From a checkpoint of a small image captioner.
Model: encoder norm rmsnorm, encoder depths [2, 4, 2].
Training: 22600 steps, batches of 128.
Rows from block 3 of the text decoder of a small image captioner, named by matrix and row number. Rows with one number belong to one neuron. Each number is 500 + 40 x the weight over its row's rms, rounded and kept within 0 to 999. All counts start at 0. Numbers have three digits each.
After each neuron's rows are labels from the 100 texts, of 14976, where the neuron reaches its highest value: "fires on" is the input token at the peak. Only what is clearly more common there than usual is listed. The data: photos of plants, animals and fungi (iNaturalist). In brackets: how many of the 100.
# fc1: MLP up (decoder.blocks.3.mlp.fc1.weight, 512x128), inputs 0-127
# fc2: MLP down (decoder.blocks.3.mlp.fc2.weight, 128x512, transposed), outputs 0-127

fc1.387:474519477447501441535492546456541457573511455510492502526567588491543478460487473515471598453454502482518543477459464447503533463509527544446532484527585497437455588506511412470521440520447494464491448624532505556498469546495508463501525525507434400549515466508523506568538497507545475506526538533447424470509494484523520519534524535502444492467560500530476546509557529468486483518512
fc2.387:525478545522476535470526509571526531459470484556477462469504493472550491483495530540562479523501516539500521447454567486477491592474464501522454567571435493436492545410489512530395496443474526471422477430479432462469518596476505473506499543517503527498491500484499522499474473604555490509531497503484489469453558457475408511452480529529484520500515468447433490408491535494565559526500
fires on: "atratus" (21); "-" (10); "lobatus" (9); "riparia" (9)

fc1.467:515511541451517505455481493459502531556461465482555562537518535452582512561457457513507563460475447575481504495480423494508517453500470487462507494459504475567528557484543507472551499516448488415441483577486517557493487497468536457530528571458410493575522482519423476470471464552423539458527492510515504510556465494505487604474511517437538523480552539446498524518472533453591472527518
fc2.467:471516444515561532548548556509514526538447478508455490565507511549502494480419482554488445447497457497468491463524470522467514455501535544512470513482489535541531506436392486483497499568474426562512379486484493500507457463517570516446511527524555479551460469473502435435470569529515469431479494467455502557501403534561536519501556477499547448491551437475557517503445511460521504543499
fires on: "striatus" (25); "hudsonicus" (24); "cinerea" (18); "canadensis" (13)

fc1.449:484583465476485516425490523509499559476511448423501460508507444468519538493500536545492506549510499551454442518549482506536484504500505493507484537491534513480486556493541474514507556620514520480491432485559500469531396481466472571498539504530448533536556507531501457475529583547495476454518440384581538469557463476396527480501423481451500522503493477535552546452550511477468479486492
fc2.449:622517502487543439479552523504529478499484450554475535465534529533510403461523483501506563516527518541450498483459502519515550526493404490535530438569482484452493478547582417413583497534524527447518504482538519543488522512470570489513499531520504487523417540494458503502519523519495548479431457454465538442499482534426497481465532471527440462546495437516480490518557428438465493466517
fires on: "family" (60)

fc1.468:563526481457518486496502491526432488497434469479465551529541534538593511532475474451506535452459438529547545435510517459491428521503488502485512470525561501499510623509538467408495500438443522510528454518495556544536459478498513514449553504489558513478516441475532508562469581542506503467474495580545527492508427494530409536524411532476532537452514464472451470469510462526496502467578
fc2.468:618515491507480550539396461461398501530448479504510456466523506516474541532511515460564515527517510456502425484554501523527545498540448555484443563532499482454508437494547531517401472531468468519462422500522520446485529552485481451495528512501547476491473496514482493461515499515509532444553507526546460472463547492541494504549586595486501416436524492502431573505523530554490499487534
fires on: "-" (20); "wood" (18); "silver" (9); "in" (9)

fc1.439:503560509481456556468534509518453559577540491451540469477496515576492471452482499496513586520475450516484519624524559478559469496507467514532431512472488519504578526517552537486462555558429531480455482472459431500480461495546563540459471537451521504481535602463526449511491501537448534428530445474559507457493445495528502514494514542524442464511509508526573466518564494570485515511453
fc2.439:447526550532446451522433494520442427498507491536563551448554515470494541450537497519507504419472585548489452413524493445472528512492488470529439365554457530545454493512542480527533527530475471489487537467456473413538508489473525516466553486512475455491475495446507506481551519577493529528416520529542513554516419495491492524484448552493535520548466529465523576465492471521515500511562
fires on: "order" (64); "lycaenidae" (8)

fc1.132:473461513478487524477607581456467483467580476471417527557473534562461510438490496556490448516441526498513530545488528474552485478460482545478568509491516491535575509553527588467492472476530422477528484486516433508559513485503494494508539474526465514508439525507506403489535518460486538482512472478470468532467537505387482512495468481488424535457503466511527434558490499433564424506560
fc2.132:420580474459540447486464480447612585528528537552540565461504488521490548477477459479502503513495548543495452440482501417581551506476511496491446504533507542576534440577480450474512496517472451481469425540460508503457439496517540489499498464545492555434526549509543559507530467536465476506439521443494531524570539479537441464469468498522503493517496488526531513497506561452447561448519
fires on: "ochlodes" (13); "red" (13); "-" (11); "sand" (7)

fc1.271:504564500517429552462465523523473509495481536485401504570482493573472570474507430528506548554419487481431507556508590470564497489472446552465498478404509470542513509506506565437474536480522480461508442500494496544501477488467498488487510473489574452463508607551529474446452504566514476505414518539485470514462526431429544511548454558455474510480494505496497425512503477517504504471491
fc2.271:506472429565458534482537454521474448517549440493478459496524507552540523553509547434548487510475473509556494459480496416549504464471497450514510529490428528496444493468488503509539557548474513509449510493455530485509455522486570504519598497587540490538485467561515514497513450553585491502541452510432495502496485477584406498472448426433463544475474451582475486502527503592488529474469
fires on: "order" (43)

fc1.485:472478503456522558497550500499444536489540484523509483470466500492555467446537483479422497513497481596474461553416470460488512513569451482541500585498526573491522509512546468443510580548490412468525479482443439506525550559472545479483478525414442484502460565439508495440458508484566632501522496489558493524451515486540547492458489518518506490565471510564485492518472465487435514492509
fc2.485:474506451507490531444358532456495545529525522518522564505431499449538540569546475475530499503524478466519505511494510548563494519495429509468502411553434516439488561491462576482482568440547468482509454499551496552469474531421507497616530469538525495504514519510496471474492472515536509510530461494448434467521491485487456502516478465511486530400527470540511504550549445537558465506572
fires on: "california" (13); "yellow" (11); "duck" (11); "red" (11)

fc1.463:564490469567524496444472591489482466577439465546545492564456521523546491504452415450470557571526527532478523497498474447549529495494414496484438458444466524473527489512501541511505508476557506464515510449593510532483459457472507550528488507496500453478588491490548538497500482520401587532489483525425500501438516476485491536444453551505496568481494499437573477517483484536447460464515
fc2.463:555526444507444462439519569476481492462514433512546522588415524506472503504509562466444486542525541523445511454536484492524476506510421468548469471512562521563554499531548579459507472479553503430508505457546409504436522524463548516515562437464491520542551523421469490490522494513490529505574501459472446495542481443452487582548459470531492473556510467488538555507483478474506515509424
fires on: "<end>" (99)

fc1.435:580542484521508446443469588522537543467468434505523427584462510482484483527547453469529530484456543510429544513492497438537538520487451530410502539500527549487489546551461509476519415511540457529524508556501429452463494483441538533445493528559531481500532469468576501433489512538556506501490555478495563560446419479475540502509514522469429551474577513510446542512490501531502473474531
fc2.435:505486580474496460503397507537518549545527450443481480485508529509401525553510481528570466550523531480524506556502489518440500522505492484530480465495484543456522462526487461478603494398400476510537462479459546471506483509492559468441491509520469484487510543472482527571476426525482554451512595452529603488467532478516489524587420456511462467492506489531527439513491522489509552515498
fires on: "," (37); "order" (32)

fc1.85:493462469498461534534504508514560489606547488492469395455447485445473525521537482395496496459518520559540447554455512436493515471492504500435455504502490586490504517514506417545393593589545472485475472452495471524499446499469497526528497524509533507541520509487516534491517522493522517502506508502481533541556523542457540503527427483506538535584512515556553437433498443513506433477545
fc2.85:465417583433437561404487569522484486524548512457470435529432478505516479558518455472494400578448454448522495522477490490566497473503480426452547539511485560519559514531517483432486466480465474458502500500512476511475555456447488469506540462548528519540548525457528602503465514538501551482506533520485521496455510530475486544532535490495513564533537477510520527552546579513515497475418
fires on: "california" (17); "spotted" (17); "american" (10)

fc1.317:570531446544538503443600495435441441508437481464437484524501470504570518446439503539437490471422498559451489532472509483539473490501521492521482517488485525485498550567477550510525436443436481491569503447584466503563518528470478549468491484482568510551458478482466533550512584552493516519507440466506458455540499494479463540440476559495515427532567475528574451537521471503473515499506
fc2.317:516496498564560519437499457542450517458454481447451551490509522446494519492487546371527530529484503473486532445494453503546565532518547495487533543486487544462505530508475553524451541490433541571458567517508485529525516442465480518459503412566547553499548494517544475448464544515508477504474491460516531436534418452551446440469537498462559510563461457503467591487514556519452481476469
fires on: "european" (23); "collurio" (16); "eurasian" (8); "indian" (7)

fc1.35:497482504521551490492481543515568492539425453500518534480497468485541593452525443449525502551491479457449507543455512512506596464500482514519538523479528489526541561529489446442454472488500497513543459536568556493485498593479468489460517510480507490493589455463476507501505480553468503475467493432422465471521458393518542489473434519524422524573575575499550502552523420467525490551528
fc2.35:517498554456507523519545525501519426430506569537509489490493506536521473538573531552599474528463460494429545533555507508487551500452475475559498498514559446470499415378539515545503434543441500510499461469524509536490435406489453460515572496505445517488456535478483539492438510532480571508478470443532531520554509552545496538489495486517435490512504491536427497516514494505511410530444
fires on: "-" (43); "southern" (8)

fc1.126:477457499433503526436511518500455566465537547450527456546519561480502560563497481506520524482476524561445462465458527512538500479575500515505520569487491479537520518498528541522514480563499527472501538480530511476445417504458539410441496498487512561557477495508508423508510434594492488486523453496510534506514423476442509546518461502460523505456559535493500517455616444422567425436516
fc2.126:529501484528543468633501515496547450477490460493492507424504543583409450528527487455504522471491574467517450445479483494526536488460435506517525437486487462564556471455471533502443535545473498456503475544388491517447599505476481501558502474532569476448502480573492551451479475520553491465574514540532493471518549519515523481507520475464604557512480448492456493495476517483487478513496
fires on: "greater" (24); "lesser" (21); "-" (12); "common" (11)

fc1.241:500537534496486489421502515429494466494490475520526525558452557516532496499505418507437473497495473569491489490452449540504539508505569417523515470522460480414586550540556503417549572494491497524459437466515495521551467555465485435459486491577557531540531495498464506520488511495413533537454533544462484549521457529460490520494459501472471459544573501482463481495495396520507438465578
fc2.241:542502492501494435485475477472546480510533467503478484573517491489547552551493425436459399606516505532487502517452532490495467485541492599564482537490428475519461516506462401493554483525507556528480496477435504469451508523449481482506561511492539492471488526424494489521496515529401463480472546498564490485487446494527494505488578538544477527534535500553553427546504404558473556480517
fires on: "greater" (36); "(" (24); "california" (11)

fc1.444:547490488533482535500469499575463595536478519434532436526453499503490487473479525534538521536516509550491511453553527441504507462453469485462411453490535566440532491490519471473512557519543395496503543439503394514436464464478505519519505517488521502541554494484471443494584622532526469465542497494511497569522474511530566531482475543471478550536526491450497486424580462538555504489511
fc2.444:509457408472500539478498534493501523502479516573475466525477522519482479506532500462550531511475519522467547426494495493464549459500491503535563476486508393516574517505463464580506558520516468452574583486462534451547542566443455498502526515470510499487456439481478494512561534470540462490489495508539431395525518512564521477490546512471475508378566541518431520539504504574482445529562
fires on: "<end>" (22); "ulidiidae" (12); "tetragnathidae" (12); "eurasian" (8)

fc1.323:552496543573498460478551486506497539460464488514478437526503549557495478502528502470554490452431417591541515512445466521581543512486487486511537566442484539456537501535455582441506534463501503442490522495456555493544517502423470513414537516446557467500521479449523522513451542476502511438535514552476510467484510491467450600499478489454565459564550538548447439512452472538490487532535
fc2.323:495453532502500508476459464490545530480445545492526506495451511507490520562487507535521492538519497461532454486546440520570587563456456526464478511533568501449445440509479461523497489521490487566517492526523511531429587464510467510525494541452485501511400623487504504476461547550499461533497472532525457456451425463490509440517522506579443467484524403495555471579581440537484488522495
fires on: "greater" (29); "family" (16); "epidendrum" (8); "eurasian" (7)

fc1.282:512511397480486414501577529516459492492515460487531499504412509554484437422443510541497587452527474530520557489481525477565527500484490502484480475497490441497495600554522581518506519511490413504509510525483421514494535458481533466506482485509475479537464453472494463468493496531442491511598537432472475516513453413423560548465481469446493473467550516505458572509490487478479559526553
fc2.282:411510502529471467485561518589505481533507535483570533517493469538397524489481519520418480455448471500510502498585478526456504485530554519513496499460527531455513489454483465455489514515409498509506518527516527451480502420480533550464527499526458510483568524524498534519418503475584504465510543458515516497454462528463473486507582472467512458467450509523506448572384543517594516593504
fires on: "pennipes" (10); "little" (9); "indian" (7)

fc1.234:541471519511481472477557549540496550512518501502499472560550576470486477516515508442430514487507577492501434478475493518562546486508470441514564579440466507405540512560567460466588571575501459447467471469551487445480442554448464502498543516453514491523498516524524443485537434499492485541489464582496513491472495514403479545534497480545506504472532547534465505490514454507538408460548
fc2.234:473442437523505451518561548510491465542553491488517510498494457577484504473461558463399533484535541462558505523438467491554529550571449490469540502473456478515544467595520430486536512579483494534509487413470499488495524470490481543532552570463515452515468518550427508439494495540510425547515511471507560502506463474456482462539474528488418511472505465463475441428560512510515536468582
fires on: "greater" (68); "lesser" (25)

fc1.466:549541518475514544527484563506526508536570455579512507486477552497510458388493504468505451429469542570491537470481468516492482475460495459543503565461543512475522541484527425563557577572538457518445468529421526468531497477489496532542444539454486471560549466496477442508409493425514526424570502472401543494513538543527546509468539506479484518483510493542516494503472508442478532538519
fc2.466:526478535451479469490379505450480507474432414517459515530467485523481564508568432532587544492564543468465490484545461442562526479473438514477567443491445440511482430534488499567458533472482518493591583520492509532528433459516479478519481515494497502502504430579505492525503472501491515513522421522491437508578468489514511521497476517482519529538455531539510572541577481470505464520522
fires on: "family" (88)

fc1.384:444469394544460484484464496522500518546508503572508466559439486511502430528453513487431492513517570594480487507502512479522539444548417468483421499506448482444541523558468562497470510429560422505589540416506468493459535448464512517522481526480472500525489488435503479459532520471490503514512502486566482566542515425497510478441524447453484530544539525484540540504514553541535534492566
fc2.384:503459492546555518446534517567499526495465450520486611544540571572435506470516530537415457393475554528518508546452492568525529534570462557530506511497471476528493532535504515492569459529491561531482504490525489495555491432529480576433494503487443465457526483475436493514432530435484536507468516453516480471504486508521463520485504483547469524454407580501421502524436511490504484466505
fires on: "lepidoptera" (18); "acrididae" (11); "volatinia" (10); "passerellidae" (9)

fc1.327:472447488461514533479480486591457467533534428472552514494419566475436494553524484492480444464480570530486471523430445483478429498526499529486539493498525568513510521515524440516490532506551490456451515481550478523459482597475543499509512480548509494558482458541452426495478458487458525520515463494528492507556442467408504507424470461465483545650476526550548511491477485430475508494477
fc2.327:474484531519497488562500440454525432466543490592517463468488578499450443495594511573505501583477525460464453547506543440416430481464496473489561492505493496556563548541489474516562481495539532433560426527519442437433540508492516451517512521483484471542455462529522529506465569560458507476536467516441466543510509455476482428412473544531471486515482502533513509452527495513487496470489
fires on: "order" (57)

fc1.233:580491470506493473510502572475386547542487433593496505530502519571526481494457482564479583523505550485450501468494521486513427449463473554479481552515517546460544487510527499420423506413502424504456568454478473465526482543483457438503529473543474454522537541502525453479533558550469529462573524493526493588464491449503571521521542510483454551466483459479489507520520490499512506557493
fc2.233:447534528514509508480523549440568488506545470573487553447514549405519551496497541470488431472449518509549453502434476491488506449450561501567538426526522518463516567575456468547424450489518556508497531470406499500500531514527497528526520561501510513486543531490537501536486446539498399621493521458499514438538492493440494479520459474519524565500519510502484540477471428505525551543499
fires on: "bicolor" (14); "communis" (12); "scenicus" (7)

fc1.193:501576559569476522533481531532489457512430490575460427486512492484562508495500432495472442441435491502452482459482480508443510505543519490466448479512517479451500509473504560467570451536555456454531479516479543521514428520421517588553571493457475527561483456469515515526470553498387458486541545559419491488557502443465492549509486553490499559558441509536528525494504527523491465477512
fc2.193:454527504545525510511430503493462458520497520564558464478559540467487562461503528505534520552441559502495480530467461455524486516457432469492485479491488620461459495466517462413561521499493546484457468526477567530502463515459454581519475519513444503534364535494447476489508528502512448592479574469433488513435554505462509503552482477525500471478514525487489565490486568523498527423542
fires on: "," (51); "family" (22); "brown" (14); "western" (8)

fc1.206:469509451540526548502456537416460471501458509477509508469455517522632511550430525495446497486464489509496491506457534499564450550464539465412457532500475565573551509535502534562422483512463473506561413502496503522543474447514465464480498509476464537508503545482441527524478587579484476508481518526488423490562484468467483464515416480476492552528601541521499508514513469556526527468478
fc2.206:557525526468445437502580531556478500491523577460441524439543589556490499501544500466542498481562495483456459548470471454527502486544524428460561530508515507467494433536490514497504478499564419521585566516485467436568486528458520499463438495472456498580527431464479485532501458527473490443453451492517521534464590548530499463507521525541484438481545503475459522565520558506439516495494
fires on: "americana" (21); "flava" (18); "vanellus" (18); "monedula" (11)

fc1.149:512496470510471501408466494438491428478505536459377431485508526525533510525520512528532458466458486447500461509556446529526567439521538522516530508455528492537542478527470456564465505536559448477509484541495519532445402471462549526507566496437467542575550526454475547525467533504461450436550486497445483540483575440453532487522481510449562508520482485540557564486540514553456509476499
fc2.149:497520480434555452489448449484462442529581565467527495494510550492491573514491440456572492524467543483486538506529492509483511544487581476498475501529548471511529471486475464485580463421477568439446504497490500524559531534540563528450513461516585527503500483478538558453545478457484424493485424471497501529479442607468519429449520535471527499443558523405552492509473539482486499511511
fires on: "leucophrys" (32); "(" (17); "carolina" (12); "vulgaris" (11)

fc1.7:408493495438462517502482534543453581547534508519514456512504573497535534511458534515531549509492500523465526562597459418480452535464496516495520554484513508538511517518510550463468504592446537482472416492523469500476444454499452511566464516501488494566550511443459471524520502530504501465551500453487476517597527549485485494538534579512479437482466444493517433533623541457453476525491
fc2.7:503485529488466602562479512524448522541496436529509504522490532492511459529522464493375508519515507484469515580446472468484454419499509519541490520497550557489495498520426449537482547541500488513469594505508514472489424485454585485477488471508514512524584455485573470538511515509514493477470548480511478485622491466513490511480427472467439524611456511527492517477435505523480406509486
fires on: "bicolor" (15); "virginianus" (14); "nigrofimbria" (10); "venata" (9)

fc1.475:487470453475480520546480520528426521568526539475465492501506571470527505501491507519453517468519591569532501433461471444464489503497449491436512537433528558512516534456507449482457467553557497528519572478443361513478506426518537481493457498583566469539479525477583506527487467477525516512522541546558547534520512535498532528521554538434495516447476499511463511543456548430562451485533
fc2.475:472512514486470500509451497564526471569455519490499485487641473478491563484508515463520526490495467510481507513438548460505490491528466482438550618479545468538499510517539477555492505491462516449448480470451596541481517511552445524518495548490540496530491498563481533504605443520382532519504494523500523429432485470518458528508481496538522465492486567434543493444553469543446484549447
fires on: "order" (73); "washed" (12)

fc1.222:572491531432570490538459502497408555473473581536549488507480545490510471462520444531495513511493493468460492412494509487540531459463466590435471499540497497504570524468533535481471442526518476486537539543521501490433442543476493525477585490508514530518525563443559441488566539561516461485515520400427511544543504424456551521435559456481503474528537496502486517467534490459539545510537
fc2.222:490561443493472528478489494531559560531443431494598473412531485447447474573461502511490451469535571482545463539540472490527515444505500494503494390449509454510465453501453480489538555480430514549520462493490472482507592478480448536552491448549432553443501478540480492510512491503512508525469540564458452470495519531526550495534462447566489523583510482562572479485496525542461532537504
fires on: "-" (14)

fc1.434:551543500435509467494562481513453574512470521554473518420506545489517417414507511506525489438497455483548545449500495460506455495512452559529501548439562526484474574513486536516510511473456486484503513551503584528508468468540488492500558509564450503534508519411443514579567495448427477510487493473477510510523437435479456507528535416493557530555458582557504476446533507488536533526540
fc2.434:506528554525485482557650430513487489472524489485493514523498511449495506538519598535567455487544536520477509517484500492493486525476459530512475585529504512585491455522484486491485482451472432501459494485501526458493467488455479489576499549541542560387443453524506489501471535475532521555518470506538412521515455570476497521544511514491441493507498429461405459476534437533528458432456
fires on: "(" (46); "blue" (38); "picture" (7)

fc1.45:546492475429482478518514526484476479544420521503493429531514506470530547436540484425494543505489534466578464531471544468423453455529532519463509586535523558476587539456500530476466459509484484442488432478544509517537515520486522561411444528575497489497468505463483509455500540542412554473441525520543491554575431488463517592551446550442513485509473510489537530497486492461496506503549
fc2.45:476536483448489494463561491590404535465577464497567457496518521520453520454542504469468484488465466480506560525444521568445539539464462416489538574530504475507480454511457586473448468466533536530473480543503548529482502512512503542503453555571497411490454485496490510465532535534481575434497448478556555503523503500505558431518510503500486446471413463500511523490491453577536439506465
fires on: "order" (58); "wood" (34)

fc1.135:523551492508422417472539511556439531488516471553475551510441569529499470473525554467508581420431561506557585458452514407498474452456480542466472503463488583493538542506504574518517501508491538507477474503490508537467560513491435469509569468519441438509572435503507561541467519529426457473543495494489503487564498498514500552505489445460465570517510483482490461528513508505562509458536
fc2.135:562499548593493486521500512516471517535526552490486547438507499477519549486485480526424471476458492507472436468450524472450454554488486552447526524583485513540438563526448508468404547478544540418448497495530472555501492516447503474475539519452461504555482581482509412564568515471514569532539484549522521516517545511436442552484544499508493515495563538429452475446488421514501487480513
fires on: "family" (33); "apicalis" (10); "autumnalis" (8)

fc1.386:623545543525527549422552445519498517468535453468512536512408528489530469574539483519507499473491483488508509465463520472544453513508433527487532515432511554516501578489566443472488452503484517475438459578485464599552456462467479424458472471571436523556541485508484497517499443524461472527475531550483440492522461532494501455557480534433486541550489532463496563507519488442520489460507
fc2.386:520473450485536468493511484484588539492590513558465491534572414510469514626497472478572553514486547532428505534525552436487466492545493558504474471535508498461559468534438496495483559509513485508426484492458481447488542472498529456506508542486511533544478505560461506528470514495494547534456544497496487506470476513497466480430423550542416535427609528565456486472459501489515525493457
fires on: "(" (32); "california" (7); "american" (7)

fc1.433:544483477551533523496500523513478475604429518487490421493476535503470486543466541463492577472505518438421521516503465440530492526531475530548445504521569531516560476559533486529540443517510453508583523469483462574524435510526495528509447493462515547506454488436457450533490562494462524453487578478576465501535567542468528463532486550433447512426466489471557462477522547454466428489501
fc2.433:530514495508502491518483463482460536544468580520417461533460516466492501469505490548453498489558448525589476455496523584485517462549538440462612469467546445472533496496530582613509523502513554480505557534478474494501553511518454457553537440500519438489522478472531430522487506499549437521470463565475479486463503525443509504502431534482497552511436504428517521482484548553424431493498
fires on: "<end>" (35); "(" (28); "araneidae" (15)

fc1.506:502529411494520473494482561459444445481549495489540464472474535554433481493543549471467481478472522506482565453427461472551548521523460512530542512457519529484533536492487514545479532575535504484543487512481485499536547488509462560527547521457446424490545453413449497545486535480469517468452460493500518544523447489473499457446561413451466472540440390579516495564491510516495498558589
fc2.506:533524575493504510494536497506469418558463558473501558496555472517457540467546516542509522457482552541440519450478607544411468498489449457398526530585466494496456518495506485490490441481464533459514501451582508509535436458459505494498550488526520504500485532500548564462494535546508487572425530533505516425472430535434537525497472413507523468496560438514493518472523477510503441519469
fires on: "(" (12); "spotted" (9); "cunea" (7); "maculata" (7)

fc1.401:565494461496491481532531510541490493567505470495501511510487545531491557582473534430513540519475535500512457509525534447541497476479437483401502460458520595555504458525484453477419539530548490504486537532486516535512486484470410539512480445545570442511551457456494509593474567525496434475535560515499452555488578466486514467450457547463516596518526494484553436509499504528502496421546
fc2.401:555544492464437574516471447510450520449509576450547541578474486499493498513487503512395531511575475462524542488515573461546480493502483514444547428465444465510482440509461528580481559483476532479458556513505502547486556522476437474504446558549527506454573464528522485488476500568522478451480481488530522481462470502432544536528487584499530452537519490578479551570449492518442468488513
fires on: "<end>" (51); "testudines" (30)

fc1.413:545523488480450476487476523501464507512451512488534501461552555542492561505478464463489522504520504469520479447476469445552539415481487477400484493472540550576511508561514477425445458489497451497532485521570534527520495550447424517495478543467507500523531506481530457456533501554458533498550524492525434567481481475501428531462441505549496522498587522468578508477552465499620418406487
fc2.413:547508533503517511519522484560490529447557520506486504498441499505442427474475511576512530453483463448501461456477520448463545498445416498497560509490545433548527508479404474538525471521457481507557535502490559463623461507536493484542554526483415468503505476457434479520481489463551503527505539441555513502508534519479515536487533544475532454575464483593551468442523464477514475613505
fires on: "atratus" (24); "pileatus" (20); "formicivorus" (12); "quercus" (12)

fc1.120:520517494536547565484463519519501597474445542514415535457488524491470523510419489503458467479524483493452482464520440464507507449494491459508553545446561553510565500461533458458500501495457515466515436519506540544446525468515424532471480558565553529457451584457506500529463563535479502449444429510477586510437567532424508529564479573478522530506502449494538432479481471529532478517495
fc2.120:503488492471498433535567454466565540502486499521527504523455459490509532435417434580541448481491561511489451545538513532473467591537489526537609532537471478455540540487490534587489581448468514504451534519430563512492520476548468490504467514535516452414476446473518536490530560502390504511493432500431473556486485506509471488527520522475446464512493519506487441519480450536481490541530
fires on: "double" (26); "turdus" (24); "bee" (14); "melozone" (12)

fc1.142:459474467545483492548527563557513482565558454464503509519524489489428560518556478457446512458462521507497496596460472470534514520472449527508493553437464554459552499546564512522438574489503510476493486516563547521442490507466474448537501546487569514454458468542548465498512507447444519485436521425408440549512535543482520477500501534534445491499494467517504411545482412457460495469572
fc2.142:500520504496499455426510482535537499497418507539447463576414407488492544529481504475573504505471450555543466500527525495530547523568574426495530544493489520505499483491509475592409471461547518465430527471564455580501471529496501475531512531461528512527539415451482455504446515482467476423508508542511558486478513501521527539494461562483481481515513498466421563550494549494557504418496
fires on: "family" (41)

fc1.394:491489508442555455513538538503523515484485500524427599488538548470472497420493524517508444524479516453508496555506502487522604482504488525553443509405461515524543477535519500477493481436511512500540379534493517504498528588490443562425523570477478480455494482510494482535511492528508463453441491499489430550576453418433506488470520488480458518537469503462596486496562417487507481508509
fc2.394:447551462466480556492566487498553569461490494499587500546463460468491422473474401483573527542564508525518490490465449435481477497493525440448558530500522517513527524482442537506536562462554499483470453493496554476502485591515490502498476521466492537483515518524481467489464487474449601508483531502470550554490565511482381453527509563564503505529477518429537418471484502505493434541477
fires on: "trochilidae" (14); "great" (11); "fregata" (9); "-" (9)

fc1.205:508485422494490497497558508527473505518468468533471396517536475526533553451481551523519561516440515515498452504425512515537553438480424538537437579491524499500534535471625603480492472503490528486530539520469474485481507574481445572462493569423532520513478517522463473481522526526495553516509536494430466498412503424513470513447548557492514517499486517537555495490535500511478460415529
fc2.205:466573493500501496487503472597462446506556498547431514574528431464452476455547513454519462533419531481516515454509510506475499527431541473487527509509507498528466513596519528427470492478509504456564517574471500512599525471517563450506520426462496561464405466503502468521562536482514502428486485492491488468448463425542534439515506509533484528524572529418513498494458552527452505531475
fires on: "-" (25); "streptopelia" (19); "mergus" (19); "chihi" (11)

fc1.339:515567511484483507496454434475546525497520485532518462532506541490507513518486501555520539412466527556514470509516473452465500486541518448501477554465520555488556550467563479419474499521451468409475483502542543461517534570356488559478539610490540505538537481478479485486505563465478519405544436488491560516515524488510496584504507534487518516536559572455532533463523437474547516518519
fc2.339:533540490397510460498425545483499481495531531504501455512535515530471431460502521552496524521504413500517566470507483464564487492484554542507478413508475458545524414512497492487498496465496509614474459461583486555516499532579505510510479450515495502517452539515486492526491437559526460534452494501493469483530503452512529415529517482427522487468427475534533536611468506473417503507594
fires on: "atratus" (24); "baritula" (18); "sympetrum" (12); "order" (12)

fc1.147:509415440440479424478480546489488598515516463522473509538538538498557553448439462533492492423472542554461523474495479464496505513526492471484472535544453556548491611444532574435468543502454506515561480450554490511503510534488546530536544543465481466475512530447513594486482529519491519460464471463520577431493496422475488568530497527507532536476489507482541518483508437464576495560479
fc2.147:474470454476522530473497542546513557519567542508521508573469561536430460446454587434488486518491449508519495495507441586494461434507460495514533549524545511451523481410598506458465514466515443519507497531546464522413506530468516508540501495440557434508481461509499484548488531473514521484478497451413504405441572457483523511446496498470514528499520504564529568426464488543541502497491
fires on: "corone" (22); "linaria" (22); "macaria" (9); "agelastica" (8)

fc1.285:542474515543536505431495562566493472584518530519470493538462533459505453520499516507467472514465479577481531509494531471439454548529503533512479558500541469494573490506511488484443490505558346493617488428513409545427526458459538480521570472441419511495478506427535485491469502509489504482449483445516524465456511499512548510515490523480465541534459426528483510533468538528473482542530
fc2.285:526507540489454540474479529460521559456468481502560581448481504471518403523539478526572551492486503454501476531553512434505449479506494542542570444490483495549491526489503497478451578496627617429487488528438532505478502503488488589544517468432526470483520493554438524460480504444449534476519466493426509518510492565461526509416527486534500547521463496468468437490452471532511514491514
fires on: "-" (25)

fc1.372:548491486479511508507582544573479463504517461548473464523503503559512467432447499477457535510489533541482526515505515470459504464540429410468466461530500539543521512509517468506521503512508511528456490447514442571493535428506453508512521495496520449490502525554518478513489456486479611471529449538453516552501522449471509533453508435473416524548527512567605446526543451452551471377570
fc2.372:459553526462520463474491497520513564502450449596428531465545457521470584430424488448485557455495484518523411491572480538480511539570428546519515475542525542513441496491451526479552473512525540403422506473494464491556480487472454542505595499486489462545553569499543531482484500562531466528475528544532523469493479497452450517477485494481514502520471510475531463560534541520467482416502
fires on: "order" (99)

fc1.270:484524514541556579494521470494513501528514485491535510449418562503476530578536463556478535513468476520560466561444502463468496520507444505500510524470545538489477474605487451554457560539510485460521491520544554585504521512490498558533438531523540488547549545498531445423439542443443501434467547505471456484491568486493496532488445452561502515555494450526487389471484472438479560480475
fc2.270:536549557481587429513449494485443537490432565548512469491459499490530487540603511528508435474451478551474449467459524548487560522497543572490520449512536447409527479506525581516492415511503569516473495452470520532399472535469501442485534468501514493515548554511430521467527506510479466473532513525538437508520482504523515510539488511440449464478516477546418502533552527485530573527461
fires on: "family" (76); "-" (12)